Rows from block 7 of a small CTC audio transcriber, named by matrix and row number. Rows with one number within an expert belong to one neuron, the router's apart. Each number is 500 + 40 x the weight over its row's rms, rounded and kept within 0 to 999. All counts start at 0. Numbers have three digits each. After the name is the row's rms in percent of the matrix's.
After each expert's rows are labels from the 100 clips, of 14976, where the router gives the expert most weight on average: "top examples" is what is common among them. Only what is clearly more common there than usual is listed. The data: short read English sentences (LibriTTS-R).
# router: router (model.blocks.7.mlp.router.weight, 16x160), inputs 0-159
# up: expert up (model.blocks.7.mlp.up, 16x80x160), inputs 0-159
# down: expert down (model.blocks.7.mlp.down, 16x160x80, transposed), outputs 0-159

# expert 1
router.1 105:503460494455506407448524558514497492463582448503504549506511516395479443488437506560550503489556448548503477468538477467464517473502452469503394440442476492546496484457499476457507456425505505533522474564497439469499538469476557475462528493533557491501469517449570477501511499483469524466496416502533451468528481462390509552479529468504460572569518546511514492513481498500507525541460455511458557550475582574468496535452517503393567496499461498496460482511449521525459548540453473
up.7 096:488521430473538504521492563448488493505537478490492462480498485529580460506529518478529462549553480521527436438505478492508541509566491481554464516486417528502463561493422485489519506493518489527469520507507508512443515437485501450446577519487487454501511481514513487548451595584501527433499451440407485503523468549569535498497535498524531442453448548487508468529505570542566546515518495519549458388453522501454485462566483480490582600529552565556489542473550536532448516448528460
down.7 097:507521545507538482525532444494460496510524479511483535394545534473482537489491516433544389494556577529561449545574473399513536499505551490510534480513525491569520567533525550432494515478497440531506472517528489435480457525517440522483372467502454570499559493524508474564467535522488447481455440499484526467525575558505535490479493498571424482520512533517446509550485491489546571510435509512497444553425582482480480529509462493465525501491460511522482473528538518470550474548487454
up.8 094:441432475441503508564525419465544538479479451458506517529457515523448558509526522464519459508508504528578466506425478543515496558509533477537542548530481511550545544552491573543492536554532456450515503446484531534513487491559446470529485564494519500471476492483535542555424453475475527543476533513494496490495443582540505527437496518499535418440478410533502445485559520500471475421517520419510482424522486545603474457523493452497463544510562544492454467545477414522478443465478513
down.8 098:553513498402456507496481458456534548475548555495451526470464517551447525452525530446515579550494454534515478454451505535519571503571460460489472454402505593537482551473448437487579488464543491459489547512431514528476455519442496475551476498555465515533466501500435461510447499500447483497484516443439461512467444491503495485518434446448415497517536526517506523534577471563521481519451563507524483457556466510478510573561520490449524493502485515511549506586454510516522548550454534
up.9 083:533504555512501522479531512379513504513493476463440442503534529463510466473507521490528506495531480496497490460542480500419427537420447483506567511489538543495493476447479493510482441571515525595562454527541512487457519556481493450502474561477513496497408520577532540482500438412535505454472476546540481479555435498506476518537535487588473588502498520504527465431451590458499549452458548449518489513479507470500480495497509513486440425537607561462459492497487502525536470562551523
down.9 088:459504546447494512579496566476550493537497395474462433490514497504534507470515488487483537495535529500496512506503506542518496497466518428460554471486477538417362464461526445443537475506523495471430458536495517554513506595445507502537483417534569421450474514551527530498554478421543497537515552470490516573558558449498538538467557465529461468483512485506534537484542528450443504459442501511478539456497538547576505560461523513546479488429513480475480527460448523502554538508511448
up.10 113:505508519509517545447473568469475414477496512512572469444468427577514550552463456489491549479487509543461563449494507585514548461549542488531473451514551501525496507499557425578520425541464455482542482485527489534451546536546395527445453522545508565497469521494522555564493524516461388445507483516465541491560537490472505503498449517467562508451550488489498487502515540506575523532528515525542404468551523450490530508513557544504484478448481452448497554513530487434489486552495536
down.10 110:509502590520525542500476407461510432502532517500488529476485489482503590460557514514497532420592508439496479512562471495519480517476494390489441509475594488497590521534517484577523533554424484479502418453491516517503476497519476534538465462480509564501514511546491541504507517542500471478475539552519530513524508525543588473477467479524493501552494577484477586437488495513550428603525515491542471471511468521564529534445526537467457470553469516528512534473525555401513477500524552
top examples: the word "he"

# expert 13
router.13 098:486496483479584448487611458457429464519449473458522408493558493457445548527433548508508556560519485548553516540499516514537415541495592570499510468516482479468566491468454488541477534493522537503472561494510475456481547440536519506426464486511501571507518459474476456488454495515520562484525460427555459526463462514446501483454494531508465514482450507462494446544517425522610506514500494514480511530493539453505469461470504519488428452454522521450494518523592447543433493525521553
up.7 095:430541513518565476482562537489496569446482526510458451480446519462441432520529509573550490511535515500532449536520479533476529452531508490592461473445406512534517545515478470533502516548468504488514456504489523486410493545422480501496600505547532519506547496457504484550491526518453539571551449482507484503526480498507564496498500466555536385504519519605515481506496548538496576533407486478409432514480491521457504532457575465467510477469583479491494522519560518538484457523496521
down.7 098:419471511536474518506465508529475542437515528508535563466534547540606494466521583541507516507498559554533452569525440516494464509423542539486530512464530513559462508455497462384508522456459469425458396464529488522514432464499464458513495489551520490502502482526479436472531524476477589563492478541446553469507504427477502514495486497484448526525507547532503530488539536490469522458466460432561495504547487439504472528495465458476466518497481423394485478515455428537508474478424470
up.8 090:425484487572542531469593512479580490605493540465530472496521527583600508530529486491567552539452518514506546542459469469550568448503522556479508498478496382556543468508479512523530506501505495444454513482496545514466470490488517507569544544474508488519456487560454511486542528520524509536512470503473508495498455481500445527495412497598553548529486554491536523448478503511537550533460517531512524501482433479556485564494495502538501530480560472504550435554461459555489575503587444
down.8 083:496526494512512566534527536462442558496520469576444508581482490562467485450514533457440497507525480512581533491510501597511571544480543499471485488577521510484528498540472553510468517547537495421547565557499449380511508525444499494500543522460551516451510482546544507534552470484522557468505536529527469529463513460536518474456485476507513478475587518481582521486475511528487498494568500478591541537517540486456547504497536568475448473432458505484509457466544473527558521604474411
up.9 085:470478535475550476463470512395454509442521510449566535492493478500515487478472529545484504534506447564583542446466526496545480450510483576468472473527539444524471506454484514530460453545527507526514453515490532460552475474472479471516429504547565523463531442537486441521447529479459544576474456513515434528454477499530493475515418589399588459499505517460484487510534605569475457514589524486511470481473533463500509460426533506529552459487456430454449519516504462465473507558478493
down.9 081:431491539464456423519500543552496578494527525487509529467491529508444464417522464510467495438569495424505555443559480463527555557469454483514505490522453506484458498465505501450481479461449498451563518543495525465558518507418432509530570457484477547454508565497536504454535519448577523460430494516498489568474537544498542521486535452512529533485477460515563521428511605476436515462494456423497399527494531533540542562517510485520475531571440490491498483463457481522514498574513482
up.10 082:489554509549573490437519502440488481564634544462574519462489515486504490503529552501465531543456488529545474551484623534507492458535460493464493447542486513528574478517434483530475512549507536492500534553436554443464497455498508481544423486536563479565483475531532486520542575499529454487472510489514464477484488518553470505451460467503578523456473518431516545553484525549510441476518416506476496506580520464569521476473514504546500506504513376458482525541499466470486513536502431
down.10 080:497487468405400454499458509561475473487465481530441476481519532425498487445521495455482471466552484510578527491463464515485573548462508456486481498472494568464411489493576501473474477505520508521521499564524464435547530466504448489561557512486455494438484548528532545422508475424525561515454486515455535544575550464512493443502514443476468523523515466529574494520456532487436515521499520431457435510505515558474539497529489524460500521574427540534504500439448560505551495603521462
top examples: the word "you"; the word "do"

# expert 11
router.11 095:565456543567471503445538518497458525494467555470481563512489527474491476458423489473569514468513525505450470502486499451534507583374468477527537458450484438446472440487524536467533462457503523452469394462570483490444454421477456534495480523518501474511487513525521518510532465462508536497485498480453529442516469504428507472534528457557459536550487506538537569475536587491514431481448605444474525500487542457508506471442502533541546513512471469545526526433531576468511573466485523
up.7 080:477521461535576506514514522527550475523563539516615531499538491555481493514481522508501481560484564488508451543530509458515525404519461488526429457459471545582458525479465429548561462486459513505519597492481460495513545491504531499492518482507461488492410395495549545520487500574524487483510444521547489493585533560551500526411463512478490499493491524518496457473516424461495496580491474468468486495524469465434522523613498508569432468487496446498485462568504520453453524507496564
down.7 078:426533473493505578486452519495499507451546556472550445506533545470525510541562575549493587471550528458507429549497499528522509482495455508423439532449476504480442522479512494494489494579533466513511574513469534477533474511508584527486520512453445518518430489435521523465503500436538570527430442577499475500539545575506548475462524493466607520453471507507532475508525474427458554543554488490456483526460510545495495467522479543522462529469587511555497450547481545496470420482447541
up.8 097:461473497507561515551521476485536531517547577493528558502564480497525531441477490413501492470495611465486475438479557472519495538493467518571470535519508530495448443509537497468441443531542565612448488541561445513490547501479454446501480509516519557463456483449459435394508508563529521514496475454480469504512512537497457516471525546473437560496456468490437497486515520510487518503577447515397540564550512453492411469473491481527503463469516490466467570471464490496496544434552490
down.8 096:469424538450510483448528459546466514499520527497483507526534505463494492431392455536547531532439547554490476531501499458512520448495443539511457476468512516459476537483490511472427579474473510470465430557410528535457439576413510553467458496555583451561597553451491525516476479453468501510540504519479441512475556454508490543517495486459440493526463522449543498496487527397495462491507452554494557527584509525530533491473473447515554459489554490509526462466502457470498568522546519
up.9 104:494545509473586412449521505468512456507509541525463502483600476439475470470498539492477414516564579527529500467511513460538567607514498503499482482561447456495472470471549476522479531435574515542481516507525539451395489487484547456456508484518544509504501480458518491534469482464524490474469513464525399500551455473443547516477472492469497492541519483429479499551505444580474490529509487552528527547544559551499492489451542501432495525474506487489413450492568463418527516590505455
down.9 102:563429474531462454494489515462484471525590521490412549480528577520513497485550553551561512465463467500496542468496485483473499443544508472479522522605566540538561554466493494480541557482559499501511540614540516422530524532485485488501509491572530621474571535489506489526448455460467461510472493496524453528486484451499613484438493439471556482531494475498541477498482488447487496418494459509506538448498477470481462455475535483525495528441568566518525490538541530485459527528528449
up.10 104:488574504452499453516504494527513507450544482544504491529483540494410473554521468537445514494538480526474493486485536480561488525536532466486521555566459537480560518577362546428481468495487496524486519555484500557503551540497408555491520503431541508404422533442461427527500480482500523503508480447512513510536495503437524478513526465477484402478505411493524510467408530505502553446496478512468506534553538565614450517452479485496552484516471478471494540552530535520481529509453453
down.10 110:428422478421490505528490513481532509501545559464464586506449478446499531526505452490454497553560477443553568484431469461533553530491469531555527463469466462545500532482487473491546439559435499456495438532456503472491430546437537478506440482439506494491501452480527529550441515490523513468468437458526513531530532471506560480456457375473553461532496366439445508495473461493488454522506511536522528497518519496505542436480512481482451511572471520493434498472560494489493460571477496
top examples: the word "then"

# expert 7
router.7 098:507541501548483497497452457524505425517540531489540534467448482505520592510480475479545523548469580495460516485476519430454492501459532525469468497522548489580472524467496521448518531446442500547491453465474545530510441517571489567475459518433490435535552520468488514483464463465438489568521490497517543506536542548550515497542452511543488526534492561505468515485559560539530512586509522553568420557567414506431537465523529523539515459528428550491547508463395511483478576450525456
up.7 106:568532453401474469553483506445483515515483488468525505527517514532574483577520537503475490504431552436499441541447494467531491456511473480474488515497523567565486502529469474523610512524425450524463492527408538540534553460472535526512591501549445605514459451496534518489508451482464509507464525408493550555482570513537531541541521491457514488472496455457515556525464459486497520515497477480514409533478507466522410431512533417492559510468507515512496486495498514502536474515483604
down.7 111:565512534420441478498488539569436487492412430494472472526517454530502444484514483536480550543395484521571508477520523497542479511492466506525505489446564494526505477528514528478483472483534486450500487550495488535534466566525478562519482435493555538548483488517471462506520481506528481551519578539516518565480561503495540537440521402499552456573530459435471593430503505502539516518516473525443501478581514586453523464406441478420493500430490509455553445500532539469500509539507491
up.8 079:463538544535517512534585541497475511462517504486503537560522426507541488513530553477477417497511494520514442493393506453540437458461419513492511450511540520598436521505482502539510483478416531480482432511498487520515465469486537501489531557465400579580492432449456506456555488486495516514504438411481448488525557494543465484497557530511488463495495448501480576470472566465547546505553527441473457566543511437439496491534579448526512494507456490450497516548495464523531459474487510
down.8 081:474459513464505511514474545499498505545449490511552540442447546483500509459539506445618434485462484515524495472523417540512473519504508504504497477439470473499525502550445578536416524459531577450474501511493486482532466505516428525526473433571456451501578522442530498432493473508512504465468633471535475521491553536522547505492461466549557465466566466513505472508477493568476475495475505511437554468387565553442478526496467483470433501481508532527507515524478585466454455479539550
up.9 093:504447428480487500545531574535581427485518508519439541586510476471483483578460456521474440555534429450512465488467467454465454470507463564474438396490476538496466426456486500528510454490457460506535484532542483522503485479510570476529515525498438502453489500466588487485524494493491567440532459470500484531505546446482464469445495435462460524528537511522512473490561507487488450544486454479494524514475506506391500406491537531527489597503464502560494588513494560526446523445527475
down.9 098:471581548501454551480526448456415555511439505487516463490522551464462474452572485448451543466508488503466514496480468476540513505537534468509509529552512521531475545529464510487495471542536468463506496515557475409517472482556494484572528494508424524585584478504540475584532561488496557425464503470522541474448501604498412518496541551573529483491498480530510454522427512466499471499469490505450564485409460498503490479550482420497546529539489518452538495540465552506484486462397459
up.10 094:559566401519498479502447513519470470536566521489470491475538501560505514528563431440499508544522405502568486476547549428507482500491546451447552493586491454474504495501528485475542516517431533487579525438477498513484555530570404524519525493505510472503517529486532519493517465533464532523542506487431480604561489542519539518483473443411521472550485516545486453460493470476543534481517546514501436538534527568478549433505449536413448505546553528512484542506526460457465521569515492
down.10 096:533553508507493456495567592513457490402508511519441491462482506511406483577454540538485523431493504582569516521521456512467480494518468481458496526551482531471458493510549527441500504551534481535517561474532463546409470581445525447491484468566500532526478506394478444489472499459538411514488454523494486532495393486498477489574542512474468571531479528493513484466548491524459468411449466501485514505586504463488475460481490480461537556464553480542486509537565518508549471509541473
top examples: the word "that"

# expert 3
router.3 103:540510500507499523424453508503513506493480516494522425452403528512446460509490543488432570486477511452439547462506507507472551450565538465472494522529469523563481472601406457480454523476486493505498457441490483604517541504444445440506489503524551485479461492429473488516483480470542526519471486555541576506517444519471517534527510434537545551426590519437487538522462470542514476415484481534472442440519490473610500530455504488536547419519494560456476485505545498514480484466506532
up.0 099:498497437457506495506506543563494425519607494545579508484494440455494510588450505523577434505519488491546486521521506525567477529496455518500476476492461475496512517550494554520488484512505426512506518507516469521503533514503495564440550508589520432491465495524509477544538540576446526471496496439490486563588506530422432510524492504456461539545433458499546394523457496470558503574554509539474457552495517548482466419505560435467482517491503407495476539528461509531501538542468445
down.0 094:483471510487502430506608498504519572413520522502438560588512463447516527509418444448527530514503446510452524504484538473502579510464514529455519463477528540467427481480488484461537497426512490528486493473506550463514490552534522456447448488462473514491485513489536525451479466557397461548504553484448465495553555447498583480541508501441483524455508521524564515495512493478467454548470537558524539489523413545510474458470431477536386503444551547474455510488449460472545494528541472
up.1 100:471506463531509439530523518553459510620502486490449490561560517477517514452436560462456468512472471543452453540404560498506480595534519493569568525472472453441510490529591557471475538484507540514551487545537493469471446444499463509429486518499543462510555527530501498504453539482516469515537466462508449563551529570513574444461502509506510493454527511487466474565500554468520499589487478558490534473561449469484461455472499476496561509573465458490468521525438520533544569519483442
down.1 100:527486514509529498587533435479482478483446518504518484512501457528487554526612517473561453530575490584458523484498451570506467478530498526468528491484559481536463535492546480503568499478616450515514571505535461439542407508503564477462485459533533544459475544478499543503507450419571461443469548469522471520533489487545475585519524456516488514435460565487461549539448473462532486524465510560520489474499441434453522548509491493442475549465529535525500560504442554555502531516520549
up.2 112:561469529475544484499444524563490519528494551534504505474493464481515479537451522544475432519515434468552570552476512515524435474473478543478473478505501419452528478507540565514513470514522479484551470454540455465498516559466509479525566500533468417507514501531441467474455479565501474521497467415547450554606469489423452383510480574472496510464485454492495553515506456485472549490548589497482494574515464549545479440488520479508474513467507461443387565543467491536501518533448458
down.2 110:505486530633478510495497548511519511498509498499428456574470537443533472477461541553496441464551451471431472475479582600471580499533479516480458487517498577515459568486476496475471486527505492508531550499507529519597512470573581483523464560466465557501515525535504418543471472564455552516446486541556503483544543502451570534495439510497549480461500522475484447466508434549510491527516491477538605496524463495436439444497464581547465515502492497500512515464517486526456479502466496
up.3 089:512551560455488503440472522469485475468504499533588470438525423511528447449540380550456556471467496484520477535482486508544446490525521499521423578577479523510495580506452550487428530481516486518533426469487516473501531582429471498526485488486547560531457465560486515541460517492548539513548496530467469520520483458442482472454534531505438441502554444499531411444449493459526590510536435522488495468565489534483501461541502519524494494460470484460450495419539462554441508497507481
down.3 088:496541489526417543523527518473559540411481539608559476512479443482527487497501432430527423472516532562494597503489464469496516480400509446466474575453540492542492496521462504538443557455550477536510559457505530514512510516526533471560503411442480463520527499423517548480522534504470471564479602508524500501523539517573521537514553519511478498519490459508526471476411515441481488445542519523521515488493504467509521527545481441541520584469503543501508478504438460463540459457435530
top examples: the word "are"

# expert 5
router.5 109:534542531500483536519495556482513473502527487504504513469539523548566524522520479491449495503502543430515458417517607454439440458522471510467572469477448549514490467445536489495500477483430431480454507477543460514567476558526503567531562476538413535501474448593427505486506443537494494442522556520432504519522528463529534490434538488477469446509537401471492514467459559521493466462482475465482545473515504548474486460555485518483546609500442515533480508525567479540495482593498565
up.0 107:501538486532497466484476507520499553541495486475475508552473493504411428563451512498533527536490489530595506517480543541498515499539469557543496501544495546545536475480519497580515383556534493440504468521513557543534476502523443534536541577520483439468494528528570512453558482579453468531537461470518571477467511493491419504453511549565479522467541522523380604543491540462524542536453510491524497583516476524429490467561485500517449522515469443485502481505492488583522547449476477
down.0 112:568518492528475510438537473524465482503523494503415495530449521435511499482462469439566535499506480559462527511483567526568515532488462502459374577483492521477548524397477498497517501533511537525510420543558456440491449504526524497472459436486500518491517457485489488513538535605494469466565463541503474481508519528442546457562492504485502420500494582576558499447524498485492545525450574542421555469496512500528474501537463457537560495528541554485460463507479547515592521520554491
up.1 109:542482470409475452564540491535554498504535522517555542485520482515418485505571475550565474510551404491485448453467445443470522476505553472489458512478506450537561552513469584487477532541441509565519434554491485527478490459513482467453511466455524542505525488571503545477524543497537473547557497492449493564477541554510488502576495434456530544514592492457505485465535455495503496501440516562565495520601463517536501506529405464501449467488505565531485507571511443539521504550517459
down.1 109:523610458505490495518498503577490481546509563509467487542493525462496505493586519477541548506446521554396490475469472487462488527498505539512514554517488460528600508529485521470472450472533538541482505504503473461473494547470492417498478481522571554474534524493535501510497554531595555506501519495550474485546538545547586531479529472491528441506443490558473398481541524464441520496532479557467588471533498457524463531538470582507385538556527530498544522476541561443448523463478513
up.2 092:536530486536470382458414470562500476566552482519605544520509519514553452482496549464526578502539554473563417486518514523477468456498500523511509503489461456539488537565493487529503508500454466585532471485575436489468597528525534495516474570546503453466480488503493556484572554488478503488581508537459462572481511509518496456509505508486539487510495489507430532514440510526564514502432445433478437469519545536467570553433432516548480483539520527525529548498525435502460522497489496
down.2 096:429606425516514443466482452396473486538537471464530511507518576525498535482522515503518478497513493488493507477476468497515544609540496515501549458518525558524486532580409440525484463527529486524548517530493510472450534463600487530583519505455500554455471491498541476481479474470442504500467504506503508467540568506567524522487492396509471508574397500488450507475570494474479504497475424493476480533497529497445419472493540551501607506448521539542484563520463484477504489520471541
up.3 106:560504408476481511520439511521486484516563481504488524558498501488508552533455408452503477543580477485541495501498415460478490575518492452570488562498561485485549481450420497484510419533552460480536512479522490528450519473527533497458449501411554505470510606479560506469522486468453510551509462504528428528508494460471468483426490521443520469555498456521463501500516461480540489554531481447444410581520487532474646468504513453499482490475515541483524501562505520474481476547525479
down.3 115:494583522477537487450516509527525525584575515507509470503513439453454456458506421536533479519564522502487485516582521456493503512529479494566428505482513503516475524539517495521516481589497461445540480519564593473535504524447455527522473493552557522442468473486571506503512498491488467422590439491427504490506495484494525410489491518500431576498474581485502482435406509554492493513589520503479483503502540501505544474511509521514606526536478488441433465531589481482545481508444487
top examples: the word "is"; the word "this"

# expert 0
router.0 102:430533515490504490466532496463569559500418440489521475491524510513461514517498507475465455496437536511425517543473482596513531463482481535472574490543464419473474467457504458530467571546487491486475504521444410435484476530435470460470528503527499412438477556447508486462513463494486462545510476428496564513510554487495504415486472548530500478548518443492460543530459570516488489517542526463451393442519469493495523514494545541532447527591500476447478566500545474531562494409483503
up.0 112:483447503457484466499466520560411520440483469535466453487461493570496405548520496468503495495464535481515530498454501506475444465479543489495343444503557458564478588565431508506520515515476472462468525506549474536495469522448533487432515488463450563558474520481510588527444556491518572427476479555457489500508420559454494455529594467559495430452519517480495485492468513460531506515458525524496447494536527509551542468580512547480505488481469473505492546479560533522505506487518521
down.0 114:520470507516478493490462454443418512435476431471526444464539511487526505461568520528495476450544449495523436533483515475505467520554480443487480548408564485557514558445506388508518500546491518550505497541483494522477456547507563513555536536511471520447479526513504508460486512491491441413543453589458459495487465542476453391517518431510520498496489496533503517495487461537525541523538528445525458592430544535554537574524516553503489463533424514448589529479477540516531477432512509
up.1 101:599498483550594533438443480478513503435482577495477444487509505495468457505519528540507461445553497470561516465429529461556534520531519476483521481485435522507507461609490544509518475481482531535472492510540534511387557440481452494429490513540519526471551505435492414462460433432535514491518489500507487505591441488520471502469506510472547431597471509523516542496493540551436565473499464505533474478502467508475487486459490524551586424506456567494490494523454503551483444485495537
down.1 102:553513516513485484467513470544532457518443485506436463540495508467509419439489527530494488452464450478460465459517521496491599502477416566545512458505502475470486511519557494515526466480414502493539537577495551471489497525533478493452503539484508479502495494573401578420384453468578467488511529482489493516534512446501487537415589464500509441530555471562517481571483421535521466504496464522454515547524492453485499473436464467434473503500539459516526476456508546534451506502433416
up.2 092:526574423468500514467509450471530484537526551509506526491496488515478491580513540531416510470444430491539429537533518533472545482481515477567533508569434529502544507504441445478489504484487525478418495500447542502507439477481498579530515438453494486569457504522488438539493508578550506492586477540489523506489512443470527538479506502517503498580497515453470582510573483502580491500512523578462473454396523486438479439495474429469549457567474497486477443506483567579453467468497525
down.2 093:443448540549512595536440497437510473491563439484504538416483491478537512511544475542500471463534449461541543539529472482506505449496581557511579460507462538535525569513474593443467541499411528548493478538555537502476514464456499469530540495590498531542520518564475541512408459505553497545494518486462468508420496523557514506523434538465533545493484577517493513541474498524493540505486446514499510574475528494414461444440504527498441556494459457511501501523502421515442483464481475
up.3 106:516487491516498467500546494516577537588475512470547570514441474471493543542452500519513450548471475498502476530466511501478517540497555523499513542495502593418509540478532463509496473561455505556438521482516498500464603491505489486482461484455529485506514489523501493539483488565478480495520446502527481467512538443482465499431498406486474545555567501460505483506496438542641501549494439425543470434501518508435510529573466462500498550456482553577530563557484491414419429542521500
down.3 094:400518472503467497541544466419551419541477573508528431518513491498529481518470503590548463574537509467547493504501496467465555505526540426566533465516448522536506525537497435527529480582538497445459454503472495480489481501530546454454517505536502521552480496496508523522512481470526472533514481509458509424559590564515425496457554498524494582488438495476453444470516548569565498512451485483486436483500496493438530507515526480540555495550552461366490528459508454490488473540479449
top examples: the word "you"

# expert 6
router.6 100:496512441550521465485522479474479387553511556494562455505483518508449466504527523504483472560480472484586490510445417526520517508551548561525483533616489515503566520499470435532500443544521518575432487564480551495392490484510490474442478592486527516498482495496460484497534509530494540460494531525449519498466476500485505549533524498500506502482540437580522519449551498516491556526526520513528527537481515455539479428440417467539534464436536438515493462519485550497499532466576388
up.0 086:501497533513560416555543430497481522487484439536470558461496469432467522555465500540510463457566560465557497508584507473484566564475464496505507448485541434471488572525561491485525527519502518509448447505598517515489496476485466529532504436538596552466509468552470507538488463521494489468494516476472479535585521499504484547570586503394441528510485494513505495411506596497488483508410523573504507503509537528541498530457485470471535499557517451554500482548514517426505533471489454
down.0 087:522490481457488492470563546472492514547529527500448527482452562501550471513466515507487501442501458504437541513505522555500471398485495494399449552450500564517565454514484426493473490493540464486447511468493544455529501556497453517540525496564563468539494500497528428533468451492494461393507599488499474406517558529494511491475462580504492444520510545492515536474500440539471486442541489554512604473496531492529420573479572578462484452515541504532471506447561469490487458466505503
up.1 081:496496492415521460550463478484494502483510518479588470475418501428520574471468504440461510509501486495540479455450500562490505543522497419524455566494474448477540505460479498521498533538529504543425464522488526461446533459421478511452527509517525496532469501530509436494456472504494513416552480477564377500445496557473474538477450505502521527549586476453508508493572481530511471517490508483509496456507527562527542425525513502391473500541477404614532530558493494500439526521557510
down.1 074:504541524531505519492532521480451535503499502422501568461459530469500506463557553510511535476512519456479552521543493509465524551627410489472496490421524450538452498491507482426527448504549510521483451523482475498475542499570498539506593534516520583507492510487487454426559540485462502446478647548498464553447526532547549543520518558520589459462514531537586528506516463475493516487481458518520582467485527552476530446459577507489501520468476442475512490539491540467505528457531537
up.2 069:484429527512500510524554543497591539487492539467414531524447483525455545507473430473439567525551510532491479490461532439501517500463508478627505570493518513521444559490499486488563476552420478431495521479461535538466478516551488526467408512528536498538494450524535499455496459520485525473555467610444516550551441579506519408450503475491500520539510527503464501502524434471582474416508511464523386508484506479462542488473517483507470502490512517471494488495486468438564492480494546
down.2 077:550552449517455486494533476564543494523426568404517481545517460481505507509554497494502523524518520493495500480506534530513502472456600546544555457479442493492544439548475526572512457540544479478455533503556559538488450517478515476530514469471525549555477484531420494515512442535509445524493528442557433475454496538416466487501512451546556538515488523443475527465458476529517481568580546492437460483521531519427433399462489467486504575525526512490492537501482470480438527558422427
up.3 109:544448499450513468440503475513499511441514430530451489487481498451471529496452483506494408472624555467579457516536480484457498595463429462455545510460501476503485554507554556489515522543514467477489440501516473518515499467511565462439499459437513461459527463461501598526503583563469488502536524499510543561481527509536408530546588420545492486487427488536469503521468512502545540507465485558449454524541522503517480532547518517522482526539447455488487555556500537587540464536489494
down.3 108:479538523517446518460548498542526504495489504537468400494466505413525438467399503482498468465527536479495516530477478449484419568505486552472524403508448566533520471504453510468536556486424497490498440510578527496546486481485560517473527510520473490519532488513516456542544463457518494407495514388523506450502519576516555545417493530538441493435533570531518485470493444514500538492463492559486557562535468466528529517528543484506450484589411488487472525427510519459490500485518537
top examples: the word "he"